{"arch": "xception", "model": "multi-label image tagger", "dataset": "regions of photos with short descriptions (Visual Genome)", "train_examples": 203450, "image_size": 64, "crop_scale_min": 0.7, "horizontal_flip": true, "cutout": 0.4, "norm": "batchnorm", "activation": "hardswish", "depths": [2, 2, 5, 2], "kernel_size": 3, "stem": "deep", "widths": [128, 224, 384, 672], "num_labels": 300, "init": "orthogonal", "residual_init": "zero_last", "optimizer": "adamw", "lr": 0.0034, "beta1": 0.85, "beta2": 0.999, "eps": 1e-10, "steps": 12200, "batch_size": 256, "epochs": 15.4, "lr_schedule": "cosine", "final_lr_fraction": 0.05, "warmup_steps": 610, "weight_decay": 0.0}
Rows from block 6 of a small multi-label image tagger, named by matrix and row number. Rows with one number belong to one channel. Each number is 128 + 24 x the weight over its row's rms, rounded and kept within 0 to 255. All counts start at 0.
Before each channel's rows are labels from the 100 images, of 14848, where the channel reaches its highest value: "patch colour" is the nearest of a few named colours to the mean colour under the peak. Only what is clearly more common there than usual is listed. The data: regions of photos with short descriptions (Visual Genome). In brackets: how many of the 100.
# convs1: first pointwise conv (model.blocks.6.convs.1.weight, 384x384x1x1), inputs 77-153
# convs3: second pointwise conv (model.blocks.6.convs.3.weight, 384x384x1x1, transposed), outputs 77-153

patch colour: black (52)
convs1.270 [145 141 144 149 170  45  68  63 148 104  90 123 203 109 145 136 105 104 140 127 129 103 127 111 142 125 140 104 121 120 124 156 129 131 157 138  92 132  94 135 141 164 170 135  98 127 146 131 125 132 125 136 132 112 109  99 111 150 109 108  89 103 103 120 178  94 117 102 105  93  76 119 145 162 147 148 127]
convs3.270 [148 152 127 125 108  96 115 119 106 118 108  93  86 170 157 133 122 136 120 153 104 144 129 164 146 125  98  92 107 106 171 151 147 141 132 107  66 146 153 130 152  88 129 145  90 150 100 150  81 111 121 134 161 121 159 117 125 111 109 162 205 166 113 162 141 116  80 130 102 110 144  73 106 116 160 161 121]

patch colour: black (43)
convs1.98 [127 111 111 128 121 120 128  79 113  96 116 144 100 118 143 128  90 133 129  98  93 138 131 128 144 114 122 115 127 146 136 173 120 112 153 102 156 149 118  97  97 166 187 140 126 104 139 132  97 138 142 124 162 112 160 121 128 105 120 128 158 120 128 122 145 141 130 117 104 138 108 138 109 123 114 159 159]
convs3.98 [103 133  93 149 142 148 175  80 118 134 143 119 137 106 129 137 100 100 128 101  68 118 134 106 102  86  87 147 131 115 166 130 119  72 130  88 137 115 112 163 124 155 135 148 139 118 109 154 157 114 138 122 140 152  72 115 123 176 140  99 106 151 113 130 127 127 126 150 162 136 118 127 119 108 139 182 148]

patch colour: brown (66)
convs1.283 [121 137 123 100  97 105 129 134 139 116 105 127 111 128 149 132 150 123 153 127 105 109 178 110 132 128 119 133 138  86 110 123 149 110 140 163  99 172 134 120 160 160 175 112 131 122 146  89 138 146 169 149  91 118 104 138 131 173 129 131 133 112 183 127 111 119 112  94 117 145 153 168 153 113  97 108 112]
convs3.283 [182 145  98 110 131 159 117 113 145 152 142 131 130 157 133 126 130 117 120 144 154 135 141 159 109 152  84 151 129 107 102 121 136 110 140 156 131 126 119 115 110 191  91 129 144 129 114 131  96  96 121 108 122 130  95 159 107  92 113 166  70 135 116 162 108 181 129 108 133  90 113 130 155 189 154 118 155]

patch colour: black (30)
convs1.266 [ 95  95  95  86 160 122 148  88 112 131 112 166 105 144 147 149 130 134 151 147 154 143 117 150  89 137 105 136 114 146 100 102 145 175 132 136 109 114 103 137 124  99 106 108 168 119 124 141 162 116 146 108 115  76  52 121 136 126 137 161 130 110  97 130 111 138 112 122 126 190 133 113 141 162 132 147 155]
convs3.266 [137 153 128 100 102 118 169 106 139 144 130 104 117  64 139 153 169 115 160 130 103 112 128  39 125 145 126  81 132 106  86  97 126 133  89 110 159 148 145 135 139  89 134 155 121  97 144 132 116  93 111  93 104 121 167 182 140 107 108  96 125 146 108 132 145 128 127 130 136 122 142 135 104 127 114 136  77]

patch colour: white (26)
convs1.345 [122 177 136  89 121  80 139 145 134 161 144 136 148 127 143 155 153 134 124 144 153  94 113 155 112 153 146 131 103 150 122  83 143  86 111 120 113 118 150 128 125 137 154 136 161 134 134 127 156 130 115 131  79 121 109  95 134 131 140 116 169 125 123 135 132 145 167 121 208 103 114 135 110 150 138 142 153]
convs3.345 [125 136 118 142 105 104 142  87 134 102 111 157  97 155 110 133 135 150 176 132 130 127 136 144 137 166 118 101 124 134 171 159 146  86 117 124 102 134  94 141 112 146 103 128 135 115 174 149 198 161  84 155 157 145 160 126 110 149 113 144 140  97 149 125 133 116 118 116  99 186  89 130 165  85 126 110 119]

patch colour: pink (29)
convs1.183 [130 123 125  96 120 137 103 134 133 113 138 120 130 143 112 109 122 132 119 136 106 142 129 131  83 159 122 120 120 100 113 125 110 148 108 125 127 125 137  91  72 142 127 135 156 101 117 159 151 111 135  99 111 148 132 132 151 131 155 130 188 108 153 126 144 110  88 138 143 103 115 139 137 108 130  92 152]
convs3.183 [128 135 152 125 159 126 104 146 120 108 121 103 141  85 114 111 139 129 129 136 130  87 117 118 136 145 158 160 134 117 145 166 136 101 130 137 117 123 145  82  83  36 148 116 127 102 139 107 115  82 140 164 156 129 130 120 136 125 137 131  93 105 115 116 110 133 122 181 119  99 160  93 142 125 143 157  96]

patch colour: white (42); pink (31)
convs1.134 [123 172 130 187 108 167 129 115 144 129 132 146 160 126 162  70 136 126 129 164 100 148 183 123 105 150 120 181 108 121  85 172 126 115 140 153 143 106 155 129 136 126 144 129 130 131 103 101 143 102 127 115 130  79 132 127 129 140 140 123 122 113 101  99 101 119 147 119 125 144 141 109 122 104 141 106 111]
convs3.134 [125 112 132 100 132 116 138  99 126 204 127 181 134 151  88 144 104 100  86 126 133 121 113 136 128 104 113 135 156 125 156 177 127 144 123 132 128 107 132 110  89 165 107 118 114 153 134 127 176 122 117 115 164 128 137 103 106 115 123 132 121 109 120 136 119 121 128 101 110 138 119 132 135 115 122 131 127]

patch colour: grey (62)
convs1.147 [125 118 139  65 140 129 147 131 118 137 124 124 161 106 127 133  67 152 123 100 131 142  45 151 112 120  90 100 149 119 125 160 106 155 121 123  96 170 101 120 113 148 116 110 146 128 129 165 171 151 129 137 144 160 149 156 139 123 120 125 168 140 119 123  92 157 101 115 140  59 114 115  96 116 134 114 154]
convs3.147 [150 119 101 126 143 121 150 133 122 125 113 122 128 145 132 148 168 137 114  70 110  94 134 120 145 106 114 163 138 100 115 153 102 150 134 125 140 132 133 106 143 163 108 131 142 133 128 121 145 108 143 100 185 104 111 127  81 144  85 112 157 162 116  80 120  96 124 126 152 146 141 129 166 150 111  52 129]

patch colour: brown (67)
convs1.243 [135 100 145 132 100 116 116 105 136 100 140 145 102 150 113 145 117  73 172 176 150 128 170 102 125 151 115 135 144 137 114  98  83 119 116 132 107 172 124 134  65 154 148 116 131 124 123 103 155 135 130 112  87 101 103 136 147 115 145 140 154 113 153 129 125 127 184 122 155 156 101 145 130 173 114 154 101]
convs3.243 [163 118 113 142 144 143 156 114 137 137 139 133 168 131 144 151 119 125  91 113 142 132 131 135 130 159 101 108 166 134  94 151 125 118 120 115 136 101 113 171 115 129 112 118 192 158 122 135 132 127 128 117 119 146 106 150  83 122 145 124  87 120 104 135 112 141 131 129 157 138 123 122 120 119 129 113 178]

patch colour: green (34)
convs1.94 [170 118 140 106  86 136 102 143 121 136 127 131 125 111 160 124 108  83 116 127 149 148 143 151 150 117 137 121 127  94 104 117 134 135 141 144 143 133  92 141 166 150 123 166 138 105 133 121 159 113 148 145 145 122 124 121 113 161 120 121  88 147 163 141 133 138 166 125 176 133 131 120 115  72 163 149 118]
convs3.94 [118 142 138 187 145 123 152 213 111 145 109 139 108 118 117 162 158 130 129 125 126 121 100 124 151 111 110 155 129 123 140 118 120 128 118 151  94 156 129  99 130 136 143 105 152 116 128 117 135 121  94 104 132  86 136  99 103 140 150 119 141 115 122 126  84  99 143 158 121 153 135  91 125  99 145 130 136]

patch colour: brown (66)
convs1.128 [145 145 112 124 108  82 144 165 114 116 134 132 112 116 106 162  96 134 134 133 108 129 135 156  73 114 149 154 151 137 123 102 108 140 102 126 112 121 111 115 115 140 148 138  93 111 109 120 158 170 119 135  98  98 113 136 164 117 146 120  73 155 138 114 176 128 179 150 155 128 126  91 118 118 129  84 145]
convs3.128 [ 86 130 105 161 185 114 124 137 110  95 153 130  98 119 142 157 133 109 140 147 158 169 142 110 108 134 118 145 200 102 127 143 120 177 143 134 139 164 107  80 104 155 123 142 128 111 113 121 119 139 130 126 107 122 162 127 142 102 154 111 103 123 114 133 135 128 139 117 123 140 104 124 144 127 143 127  92]

patch colour: black (61)
convs1.360 [178 122 122 137 151 105 128 124  95 143 126  96 121 130 146 127 121 124  69 115 152 140 106 145 120 113  68 121 157 124 102 143 120 126 108 154  95 102  91  90 147 141 184  99 167 112 120  93 163 160 121 141 103 113 172 141 114 132 121 108  73 114 147 120 179 137 178 120 113 180 144 106  98 132 133 168 111]
convs3.360 [100 119 160 132 133 150 112 112 136 118 123 129  87 138 173 149  86 126 146 118 102 103 104 117 145  97  85 129 145 144 131 156 138 176 131 130  93 150 168 116 126 141  93 125 162 148 136 123  94 121 131 126 148 105  77 153 114 107  66 120 138 114 113 154 138 106 156 140 134 146 127 135 137 117 196 124 104]

patch colour: white (32); pink (26)
convs1.273 [144  88 125 115  87 134 140 103 168 141 163 115  81 135 117 106 105 119 157 172 138 130 128 110 136 144 135  77 141 176 187 160 141 108 153 132 158 154 164 158 138 126 137 133 100 112 128 143 148 119 115 134 154 120 152 190 132 118 136 130 145 151  82 106 134 127 160 140 140 135 114  90 135  95 157 201 113]
convs3.273 [131 152 106 147 106 114 132 132 115 109 105 114 147 138 142 126 108 111  88 102 137 120 135  61 131 139 102  98 118 129 156 143 113 121 125 128  99 139 161 123 149 105 145 119 141 124 117 154 107  89 121 112 125 122 192 134 117 129 125 123 141  88  52 126 109 160 155 175 134 149 127  88 143 105 154 138 128]

patch colour: pink (27)
convs1.307 [130 137 148 135 115 114 135 167 125 168 125 147 145 120 115 104 174 128 116 146 161 116 158 141 116 110 113 124 132 109 122  78 142 110 138 150  86 114 138 119 116 131 115 108 136 144 124 126  95 125 135 117 104 148 188 162 134 159 128 160 121 139 172 142 190 117 133 135 148 171  78 130 140 130 150 157 165]
convs3.307 [154 140 123 152  97 107 122 107 131 121 159 148 133  51 153 137 153 120 142 151 136 135 157 131 109 104 137 147 167  69 142 114 104 152 171 143 134 137 152 103 119 115 157 138 121 116 136 104 132 114 156 103 119 106 140 131 159 100 109 117 117 121 127 129 104 146  68 107 146 128  97 142  92  91 118 141 129]

patch colour: green (30)
convs1.201 [135 156 138 116 108 122 130 134 130 112 114 110 133 119 120 158 113  99 104 141 126 104  88  95 146 137  92 122 157 117 144 144 142  98 129 104 118 138 117 143 144 143 131  75 143 108 149 149 152 148 121 118  91 109 135 112 135 132 110 138 121 136 107 119 202 123 157  79 161 149 131 118 146 126 129 134 138]
convs3.201 [174 104 148 143 165 121 124 131 149 141  91 148 149  91  85 105 133  95 152  74 128 156 125 124 110 145 157 161 165 124 114 116 144  79 162 135 173 101 113 132  91 155 121 102 135 126 119 103 178 121 118 139  71 112  98 138 123 168 127 103 126  74 128 133 120 165 102 106 125 128 113 108 136 142 110 112 193]

patch colour: brown (69)
convs1.234 [186 128 133 104 164 120 100 110 128 100 132 142 133 146 178 127 134 106 138 134 165 114 103 117 108 151 117 147 186 127 126 144 128 119 110 114 145 151 137 161 152 129 138 126 113 139 126  90 135 115 142 132 118 123 101 124 130 150 142 130 109 140  79 158 100 138 146 125 132 117 108 149 153 101 102 120 125]
convs3.234 [120  98 110 167 103 167 133 135 126 115 158 104 142  96 157 123 154 154 110 133 102  82 122 135 127 114 110 171 131 107 135 164 123 150 140  94 171 137 119 174 142 108 131 115 115 108 126 141 135 127 114 138 113 117  93 128 153 146 108 127 126 159  76  67 132 112 130 119 140  92 120 109 134  92 147 116 132]

patch colour: black (28)
convs1.114 [153 132 116  79 134 152 136 182 115 133  96 124 109 125 163 111 145  96 133 142 143 154 100 159  93 107 160 159 126 139 114 113 114 146 164 133 124 146 152 119 151 145 120  65 113 140 148 129 108 114 158 131 146 134 122 160 124 117 133 175  89 167 147 104 157 157 151 140 192 155 121 159 150  92 147 115 129]
convs3.114 [122 166  90 106 144 114 101 167 146 165 116 113 142 115 157 128  95 108 139 156 120  99  93 157 179 144  93 155 115  84 107 151 147 111 112 115 146 119 103 119 123 143 131 143 158 154 134  99 118 135 150 152 159 168 125 112 115 134 117 146 124 164 132 160 161 116 113  88 128 128 104 170 150 132 159 121 103]

patch colour: pink (30)
convs1.259 [133 111 152 101 131 125 141 155 143 128 152 126 124 119 119 110 119 123  89 151 155 143 178 140 147 109 104 143 135  97 188  85 150 104 119 167 141 127 111 112 104 119 129 122 115  96 117 148 143 146 138 135 161 108 190  98 144 155 113 103  72 118 110 151 151  91 118 103 107 141  84  90 131 107 106 176 111]
convs3.259 [141 121 152 167 120 143  94 163 128 146 139 133 147 130 128 119 126 140 103 113 132 158 132  88 118  67 124 110 150 142 157 117 113 185 102  84 150 151 165  87 175  85 113 148 136 138 147 147 121  72 115 112 170 124 174 129 148 134  90 121 144 134 112 104 114 152 165 116 169 163 177 139 148  95 118 128 108]

patch colour: white (25)
convs1.339 [107  98 110 100 126 171 140 148 111  90 148 123 135 140 127 118 118 124 122 138 113 157 123 110 118 138 150 172 104 105 138 110 131 157 156 134 130 144 176 113 144 157  67 166  89 179 113 123 104 137 143 168 123  95 143 159 107 132 105 103 119 125 133 131  85 134 122 153 139 121  95 114 138 108 143  98 184]
convs3.339 [123  86 154 123 108 151 124 106 120 138  96 149 172 102  96 115 111 105 122 139 117 149 139 182 178 145 118 119 150 156 150  92 159  88 128 141 138 134 139 122 132  98 130 150 114 108  89 128 143 105 104 144 110 151 112 127 147 132 128 168 126 121 118 145 136 134 113 122 107 132 119 116  99 105 107 128 118]

patch colour: grey (74)
convs1.225 [104 148 143 153 121  70 139 121 125  90 107 138 153 100 131 113 145 111 147 142  99  95 111 162 153 171 154  73  99 128 107 117 105 120 170 106 135 167  93  99 138 130 138 126  85 150 142 145 160 118 124 145 105 166 150  95  98 106  98 111 120 171 170  92  99 109 154 140 128 130 116  79 105 131 131 115 142]
convs3.225 [171 130  80 115 126 129 124 155 104 126 132 141 172 176 138 149 154 101 130 149 156 127 134 160 155 106 143 112 142 116 181  41 133 141 141 119 120 106 124 125 141 139 138 138 157 145 117 120 173 152 121 107 139 124 161 165 158 165 126 153 128 108 131  90 124 113 113 147 149 111 110 101  95 106 142 138 133]

patch colour: pink (30)
convs1.152 [190 121 141  93 119 138 136 116 146 103 130 153 102 141 143 139 110  96 131 124 116 100 155 170 128 163 132 114 133 145 154 122 127 103  96 146 159 141 160 133 149 142 104 147  80  98 114 123 153 147 138 121 153 157 142 112 185 129 127 122  75 184 143 121 129 111 125 177 122  73 109 130 139 106 179 115 129]
convs3.152 [110 137 166 152 109 109 104 138 135 137  83 138 151 155 121 101 146 117 119 130 157 120 138 104 139 123 115 109 107 116 119 125 125 160 101 111 139 147 141 111 172 115 135 159  98 146 141  88 129 100 124 154 141 122 119 112 181 141  82 122 130 125 125 140 140 163 150 111 138 153 145 125 130 117 106 124 119]

patch colour: white (25)
convs1.304 [ 97 159 148 130 156 159 118 132 176 163  97 101 133 114  83  96 147 168 144 144 127 103 141 155 127 131 147 108 160 153 137 130 143 138 119 171 143 140 151 121 120 127 191 119  87 175 137 147 109 131 118 146 104 121 129 131 107 150 138 138 104 127 115 101 136 127 113 124 161 141 166 115 158 144  88 117 160]
convs3.304 [ 86 131 142 171 139 140 128 140 127 143 141 153 118  84 119 121 181 122 157 130 168  88  99 109  86 121 105 124 129 182 133 135 153 127 161 114 108 143 121  89 104 166 114 107 140 102 146 139 100 144 147 154 144 134 154 156 162 118 160  91  92 155 113  82 132 142 162  96 123 116 134 105 155 158 129 125 133]

patch colour: grey (67)
convs1.142 [157 115  90  97 132 151 130 117 128  77 113 147 135 118 122 125 114 123 121 144 141 105 128 121 155 143 102 129 147 111 161 186 135 157 118 155 130 119 111 120 135 122 129 158 121 126 106  61 119 171 139 116 141 160 171 121 159 150 126 147  86 126 112 132 131  99 125 115 114 111 118 113 133 149  98 143 121]
convs3.142 [120 125  98 137 114 162 105 175  90 116 136  92 100 131 103 142 121 141 151 159 131 117 167 111 119 217 154 139 156 166 116 161 177 126 120 134 117 112 121 119 112 186 151  26 134 102 149 121 119 121 126 103 133 122 148 180 117 139 166 143 108 131 160 121 127 110 166 129 113 120  94  95 134 145 156 111 127]

patch colour: black (33)
convs1.14 [125 139 162 125 103 105  46  84 102  87 131 123 120 136 147 127 110 129 128 124 115 126 115 127  92 163 174 130 136 150 146 110 151 134 127 153 148 141 124 140 150 102 205 125 154 140 125 112 163 119  76 122 101 151 110 111 114 144 123 123 129 128  88 126 158 109 140 140  90 108  74 154 111 127 143 130 141]
convs3.14 [134 113 134 140 133 137 103 164 123 123 152  91 133 112  98 122 131 127 115 108 112 121 139 147 117 144 133 110 111 147 101  96 159 102  74 108 152 112 126 123 154 153 165 142  69 120 123 133 118  98  96 104  85 142 129 136 168 132 147 120 102 105 145 127  62 139 139 118 158 112  64 131 136 116 133 120 121]

patch colour: brown (63)
convs1.66 [150 128 103 128 129  97 151 120 148 110  93 158 100 128  98 148 122 124 150 107  77 138  92 156 134 143 146 121 129 133 139 115 131 113  96 150 148 147 121 111 135 156 147 175 145 155 134 157 152 137 143 136 121 159 122 131 123 117 132 157 143 129 183 101  81 132 146  81 156  87 140 114 136  96 139 101 170]
convs3.66 [104 125 104 108 113 161 102 119 141  78 163 133 125 135 152 111 117 117 119 153 153 143 155 137 175  72 142 100 127 120 105 159 137 130 143 138  75 126  89 118 173  79 155 150 146 134 116 170  88 148 172 168 164 143 120 163 153 104 135 140 105 109 125 149 117 135 110  61 124 147 111 159 112 119 131  99 144]

patch colour: pink (26)
convs1.148 [133 145 122  79 108  78 109 139 113 174 124  96 190 121 110  97 151 107 163 121 119 117 106  92 109 181 124 122 132  96 152  53 102 122 180 130 140 114 124 139 106 165 156 134 108 133 121 122 132 181 131 124 118 141 146 142 174 118 119 119 131 138 105 131 147 127 162 148 130 125 110 111 138 112 113 131 116]
convs3.148 [137 163 106 181 148 158 101 135  86 127 124 136 105  92 114  85 129 130 181 113 131 148 143 125 100 141 134 121 160 127  82 137 176 115 115 158 117 113 120 165 100 181 133 133 133 139 120  81 100 158 189 122 169  95 128 124 136 158 129 179 130 102 176 161 140 109 108 190 124 111  87 131 127 158 152 180 135]

patch colour: brown (62)
convs1.298 [150 146 143 104  96 138 124 148 131  76 144 117 134 140 132 122 142 124 159 120 129 135 101  99 125  91 135 117 137 144 116 133 122 114 139 175 127 174 122 108 129 158 102 135 134 110 119 113 103 152 144  97 128 100 118 158 130 107 115 114 153 127 159 144 100 143 154 169 126 127 108 118 157 128 138 137 121]
convs3.298 [142 120 124 139 131 108 129 108 154  95 201 120 126  92 100 172 140 141 126 142 107  88 104 111 159 123 103 137 113  83 101 169 145 155 160 105 133 126  74 121 140  81 153 147  64 150 123 121 144 120 169 127 132 135  98 113 142 101 124 136 135 167  87 153 122 122 150 134 116 141 123 141 135 109 140 129  81]

patch colour: black (29)
convs1.271 [135 139 125 116 142 114 112 144 135 135 116 153 161 104 113 176 132 109 129 165  87 125 118 135 125 114 112 148 119 116 156  91  84 166  64 115 130 149 124 116 131 118  99 110 115 132 141 111 133 146 138 127 124 133 109 121 143 141 102 108 128 129 129 134 113 121 182 119 116 101 154 109 162 101 125  93 124]
convs3.271 [165 124 101 121 130 140 178 150 121 134  87 186 107  92  92 120 140 135 138 120 104 170 147 114 108 107 104 128 125 141 115 125  96 128 126 101 109 124  90 131 137 200 138 124 144 123 109 105 142 209 111 145 159 100 158  99 120 163 119 125  94 196 117 162 146 121 128 123 133 124 143 121 139 151 137 147 109]

patch colour: grey (64)
convs1.11 [104 141 167 106 102  69 140 136 128 138 152 126 146 169 150 135 169 116 138 123 153 134 126 163 123 127  97 147 116 133 131 138 118 222 101 145 139 126 135 152 127 137 153 118 119 160 162 135 141 128 147 135 131 147 142 122 112 140  97 114 126 130 125  96 198 156 120 126 168 207 122 161 135  57 152 111 140]
convs3.11 [100  93 115 111 113 118 127 133 146 165  98 152 163 131  90 148 142  86  92  86 111 110 101 162 137 113 137 144  89  97  99 104 105 175 127 148 128  97 136 114 142  79 148 146 116 131 119 129 111 104 117 118 154 123 104 107 131 109 101 122 155 132  97 107 106  96 102 109 107  87 143 118 140 128  94 137 148]