Weights of a small multi-label image tagger: 4.04M parameters, 64-pixel images.
Rows from block 8 of a small multi-label image tagger, named by matrix and row number. Rows with one number belong to one channel. Each number is 128 + 32 x the weight over its row's rms, rounded and kept within 0 to 255. All counts start at 0.
Before each channel's rows are labels from the 100 images, of 14848, where the channel reaches its highest value: "colour at peak" is the nearest of a few named colours to the mean colour under the peak; "responds to" is what is common among them. Only what is clearly more common there than usual is listed. The data: regions of photos with short descriptions (Visual Genome). In brackets: how many of the 100, against the usual share in percent.
# convs1: first pointwise conv (model.blocks.8.convs.1.weight, 384x384x1x1), inputs 77-153
# convs3: second pointwise conv (model.blocks.8.convs.3.weight, 384x384x1x1, transposed), outputs 77-153

colour at peak: pink (34 vs 9.4)
responds to: text has "man" (25 vs 8.3)
convs1.27 [146 150 107 153 123 170 119 122 105 166 114 164 177 101 219 149  87 110  82 122 137  92 123 124 118  89 165 129 160 122 125 103 103  98 138 205 134 168 102  94 110 205 138 125  81 137 131 139 118 155 152 133 166  98 162 131 174  69 144 148 190 140 162 126 171 117 132 105 105 123 123 106 150 120 170 158 135]
convs3.27 [156 126 144 188 131 180 160 134 108 190 155 124 182 169 110 189 100 103  89 160 132 210 138  99 175 136 179 190 184  83 188 165 124  97 104  86 202 160 114 145 163  83 131 129 133  82 113 200 135 130  81 136 102 129 137 155 132 132  49 121  96 102  86 112 138 133 139 129 112  80 110 168 125 114 204 175 111]

colour at peak: white (33 vs 5.3); pink (28 vs 9.4)
responds to: text has "white" (40 vs 11.3)
convs1.219 [135 107 124 151 104 122 149 162 131 173 128 109 136 185 181  89 144 172 147 164 142 143  85 158 162 154 117 129 177 133 125 140 165 121 161 143 116 145 155 104 162  71 128 118 102 139 150 146 199  96 181 137 161 108 122  97 121 159 163  84 127 106 120 112  90 188 130 113 156  59 102 103 155 113 138 140  94]
convs3.219 [ 44 174 134 176 131 142 119 168 132 104 141 107 156  88 198 140 107 125 139 141  71 175 185 138 115  41  76  91 144 125 111 177 139 176 119  82 173 118 196 113 125 141 117  93 107 172 111 122 108 110 124  74 156 158  73 108 113  87 109  89  90 133 167 146 126 192 135  93 151 153 146 101 127 149 146 147  75]

colour at peak: black (28 vs 11.6)
responds to: text has "man" (31 vs 8.3)
convs1.250 [ 96 144 157 123 116 173 160 164 114 129 124 137 175 106 124 116 123 102 100 145  80 118 131  96  98 119 155 107 183 144  94 120 124 123  87 195 146 160 112 155  81 100 154  95 163 133 125  89  88  72 119 123 116 126 102 168 179 103 102  63 150 141  37 118 133 111 145  96 156 170 149 152 144 122 113 115 143]
convs3.250 [ 95 110 165  72 104 169 120 116 125 124  78 198  93 113 146 168 132 150 132 138 158 172  63 111 136 113  95 169  93  86 116  74 122  95 137  84 100 193 139 126 146 140 121  69 149 104 131 101 112 158  95 137 179 113 104 124  99 115 116 161  61 133 173  68 160 125 108 197 129  83 127 153 160 140 118 111 167]

colour at peak: grey (67 vs 35.8)
responds to: text has "man" (31 vs 8.3)
convs1.369 [ 78 113 104  85 128 102 106 181 143  60  95 111  91  90 168 119 145 163 127  91 153 159 113  95 180  64 180  93  86 103 151 222 115 184 149 215 140  91 123 139 146 110 159 148 160 120 132 150  99 143 183 126 123 124 103 130 107 132 114 126 146 187 116 155 130  87  79 117  87 200 137 153 128 124 109 130 113]
convs3.369 [180 105 145 135 146 131 133 154 112 160 123 150 117  72 147 112 120 105 177 160 148 114 181  95  95 130 127 125 127 149 138  60 118  79 171 169  86 129 168 147  90 122 150  86 107 141 132 127 121 106 146  98 143 164 111 130 111 159 122 124 105 127 125 176  97  92 140 187 112 120 106 187 106 140 134 143 115]

colour at peak: grey (62 vs 35.8)
responds to: text has "man" (27 vs 8.3)
convs1.352 [ 75 162  94 166 102 162 131 130 123 137  92  93  99 168 119  97 145 129 145 171  66 129 176 149 126 143 119 166  90 164 121  74 163  63 152 145 154 102  69 129 168  89 135 139 196 159 101 159 108 150 124 135  56  96 103 159 141 115  96 126 157 125 115 170 210 137 110  90 198 162 152  92 127 159 103  93 135]
convs3.352 [117 142 176 150 121 106  64 158 143 128 143 116 147 147 164 104 163 154 167  67  99  94 142 127  89 132 100 131 108 152  74 102  95 133 164  87 157 135 127 163 104 153 104 140 135 153  90 158 180 133 133 135 172  94 137 205 171 100 147  95 186 134 144 177 146 132 117 163 124 122 116 113 149 179  97 101  88]

colour at peak: cyan (43 vs 1); blue (36 vs 0.8)
responds to: text has "sky" (38 vs 1.8); text has "blue" (25 vs 5.3)
convs1.380 [121 118 134 161 152 127  79 128 168 112 165  39 106 124 121 158 151 170  82 196 142 150 141 106 153 152 126 145 163 162 116 138 149 141 135 113 154 109 148 119 141 190 156 102 155 108 115 152 122 176 128 152 125  91 120 127 147 175 175 143 138 172  92 156 155  68 149 143 137 104  95  75 126 207 118 137 171]
convs3.380 [113 116 128 160 100 131 109 137 141 142  94 148 114  81 144 149 136 110 174  95 179 181 148 141 116 181 135 188 118 133 129 107 116 168 163 106  66  94 151 141 110  82 210 126 114 152 122 135 136 120 183 161 145 119  72  62 136 128  93 161 106 123 132 139 130 114 160 116 117  93  81 102 171 117 149 190 128]

colour at peak: black (52 vs 11.6)
responds to: text has "man" (29 vs 8.3)
convs1.97 [ 95 149 120 124 135 133  96 118 157 162 103 109  90 118 145 130 160 110 128 135 155 122  95 132 140 127 148 119 148 105 198 152 100 136 135 149 130 162 156  90 131 133 159 140 122  76 102  73 201 150 151 150 100 181 172 175 190 169  96 144 124 166 114 130 151 152  98 106  78 160 142 163 131  88 133 152  99]
convs3.97 [ 69  80 198 106 209 121 145 128 153 134 137 135 139 107 114 142 141 150 153 103 164  87 124 125 114 107 131 132  92 133  80 124  78 182 121 168 142  95  65 113  76  91 100 108 120 129 137 165 149 186 103 184 117  62 188  74  94 158 106  87  93 158 141 154 148 125 119 163 112 124 155 145 151 196 150 123  85]

colour at peak: pink (31 vs 9.4)
responds to: text has "man" (26 vs 8.3)
convs1.295 [133 115 142 124 112 138 102 131  85  70  95 121 147 150 116 107 151  50 118 128 111 162 111 140 115 137 166 140 132  80 127  89 135 126 120 163 146 166  85 113  97 148   0 117 139 118 115  83 129 159 140 143 122 119 135  95 176 153 143 163 151  90 174 121 184  78 149 105 130 149 108 139 142  80 144 192 149]
convs3.295 [148 146 126 154 119  96 190 123 108 128  69 109 153 132 138 135 146 127 101  70 100 146 122 122 146 144 100 166 131 146 183 131  80 150 119 124 141 164  36 170 113 126 116 124 202 122 143 129 127  99 128 111 154 126 113 133 138 170 146 123 111 177 128  82 100  90 143 147  64  87 196 156 142 171 124 143 117]

colour at peak: black (32 vs 11.6)
responds to: text has "train" (33 vs 1.9)
convs1.133 [108  93  78 164  75 131 203 155 162 130 188 166 189 122 134  75 123 125 114  73 126 119 137 162 153 194 108 119 205 144 111 146 133 202 124 158  95 177 116 153  94 180 144 153 114 103 136 119 118 138 143 126  97 149 184 150  93 187 139 101 114 103  88  95  74 109 175 116 173 148 166 152 109 134 103 141  94]
convs3.133 [147 167 153 122  85 128 161  76 163 164  93  46 146 118  98  71  96 101  78 113  63 141  77 100 115 120 117  86 148 108 146 126 154  99 166 103 186 174 101 192  59 111 149 165 143 132 182 117  26 187 145 107 124 103 117  58 157 167 134 120 148 155 109 145 105 156 124 135 113 152 146 131 143 129  90  81 157]

colour at peak: green (31 vs 0.8)
responds to: text has "man" (25 vs 8.3)
convs1.175 [146 173 136 100  87 137 150  91 113 147  96 112  94  67 129 113 156 149  73 100 149  85 140 129 125 132 116 118 128 171 178 173 129 126 142  78 112  82 153 118 114 126 134 189 147  97 154 132 155 101  95  84 148 157 110 116 116  93 144 132 100  85 197  82 131 118 185  38 183 138 155 130 124 171  82 166 166]
convs3.175 [108 135 171 107 139 134 139 165 125 138 184 103 134 164 119  87 109 118 147 128  70 109 101 119 120 123  58 171 169 128 143  97  99 149 116 141 156 110 156 103 126 117  97 146 151 116 153  95 118 153 139 124 195 103 141 131 133 120 115 131 110 120 105 131  90 132 152 121 136 150  62  99 181 132 156 137  74]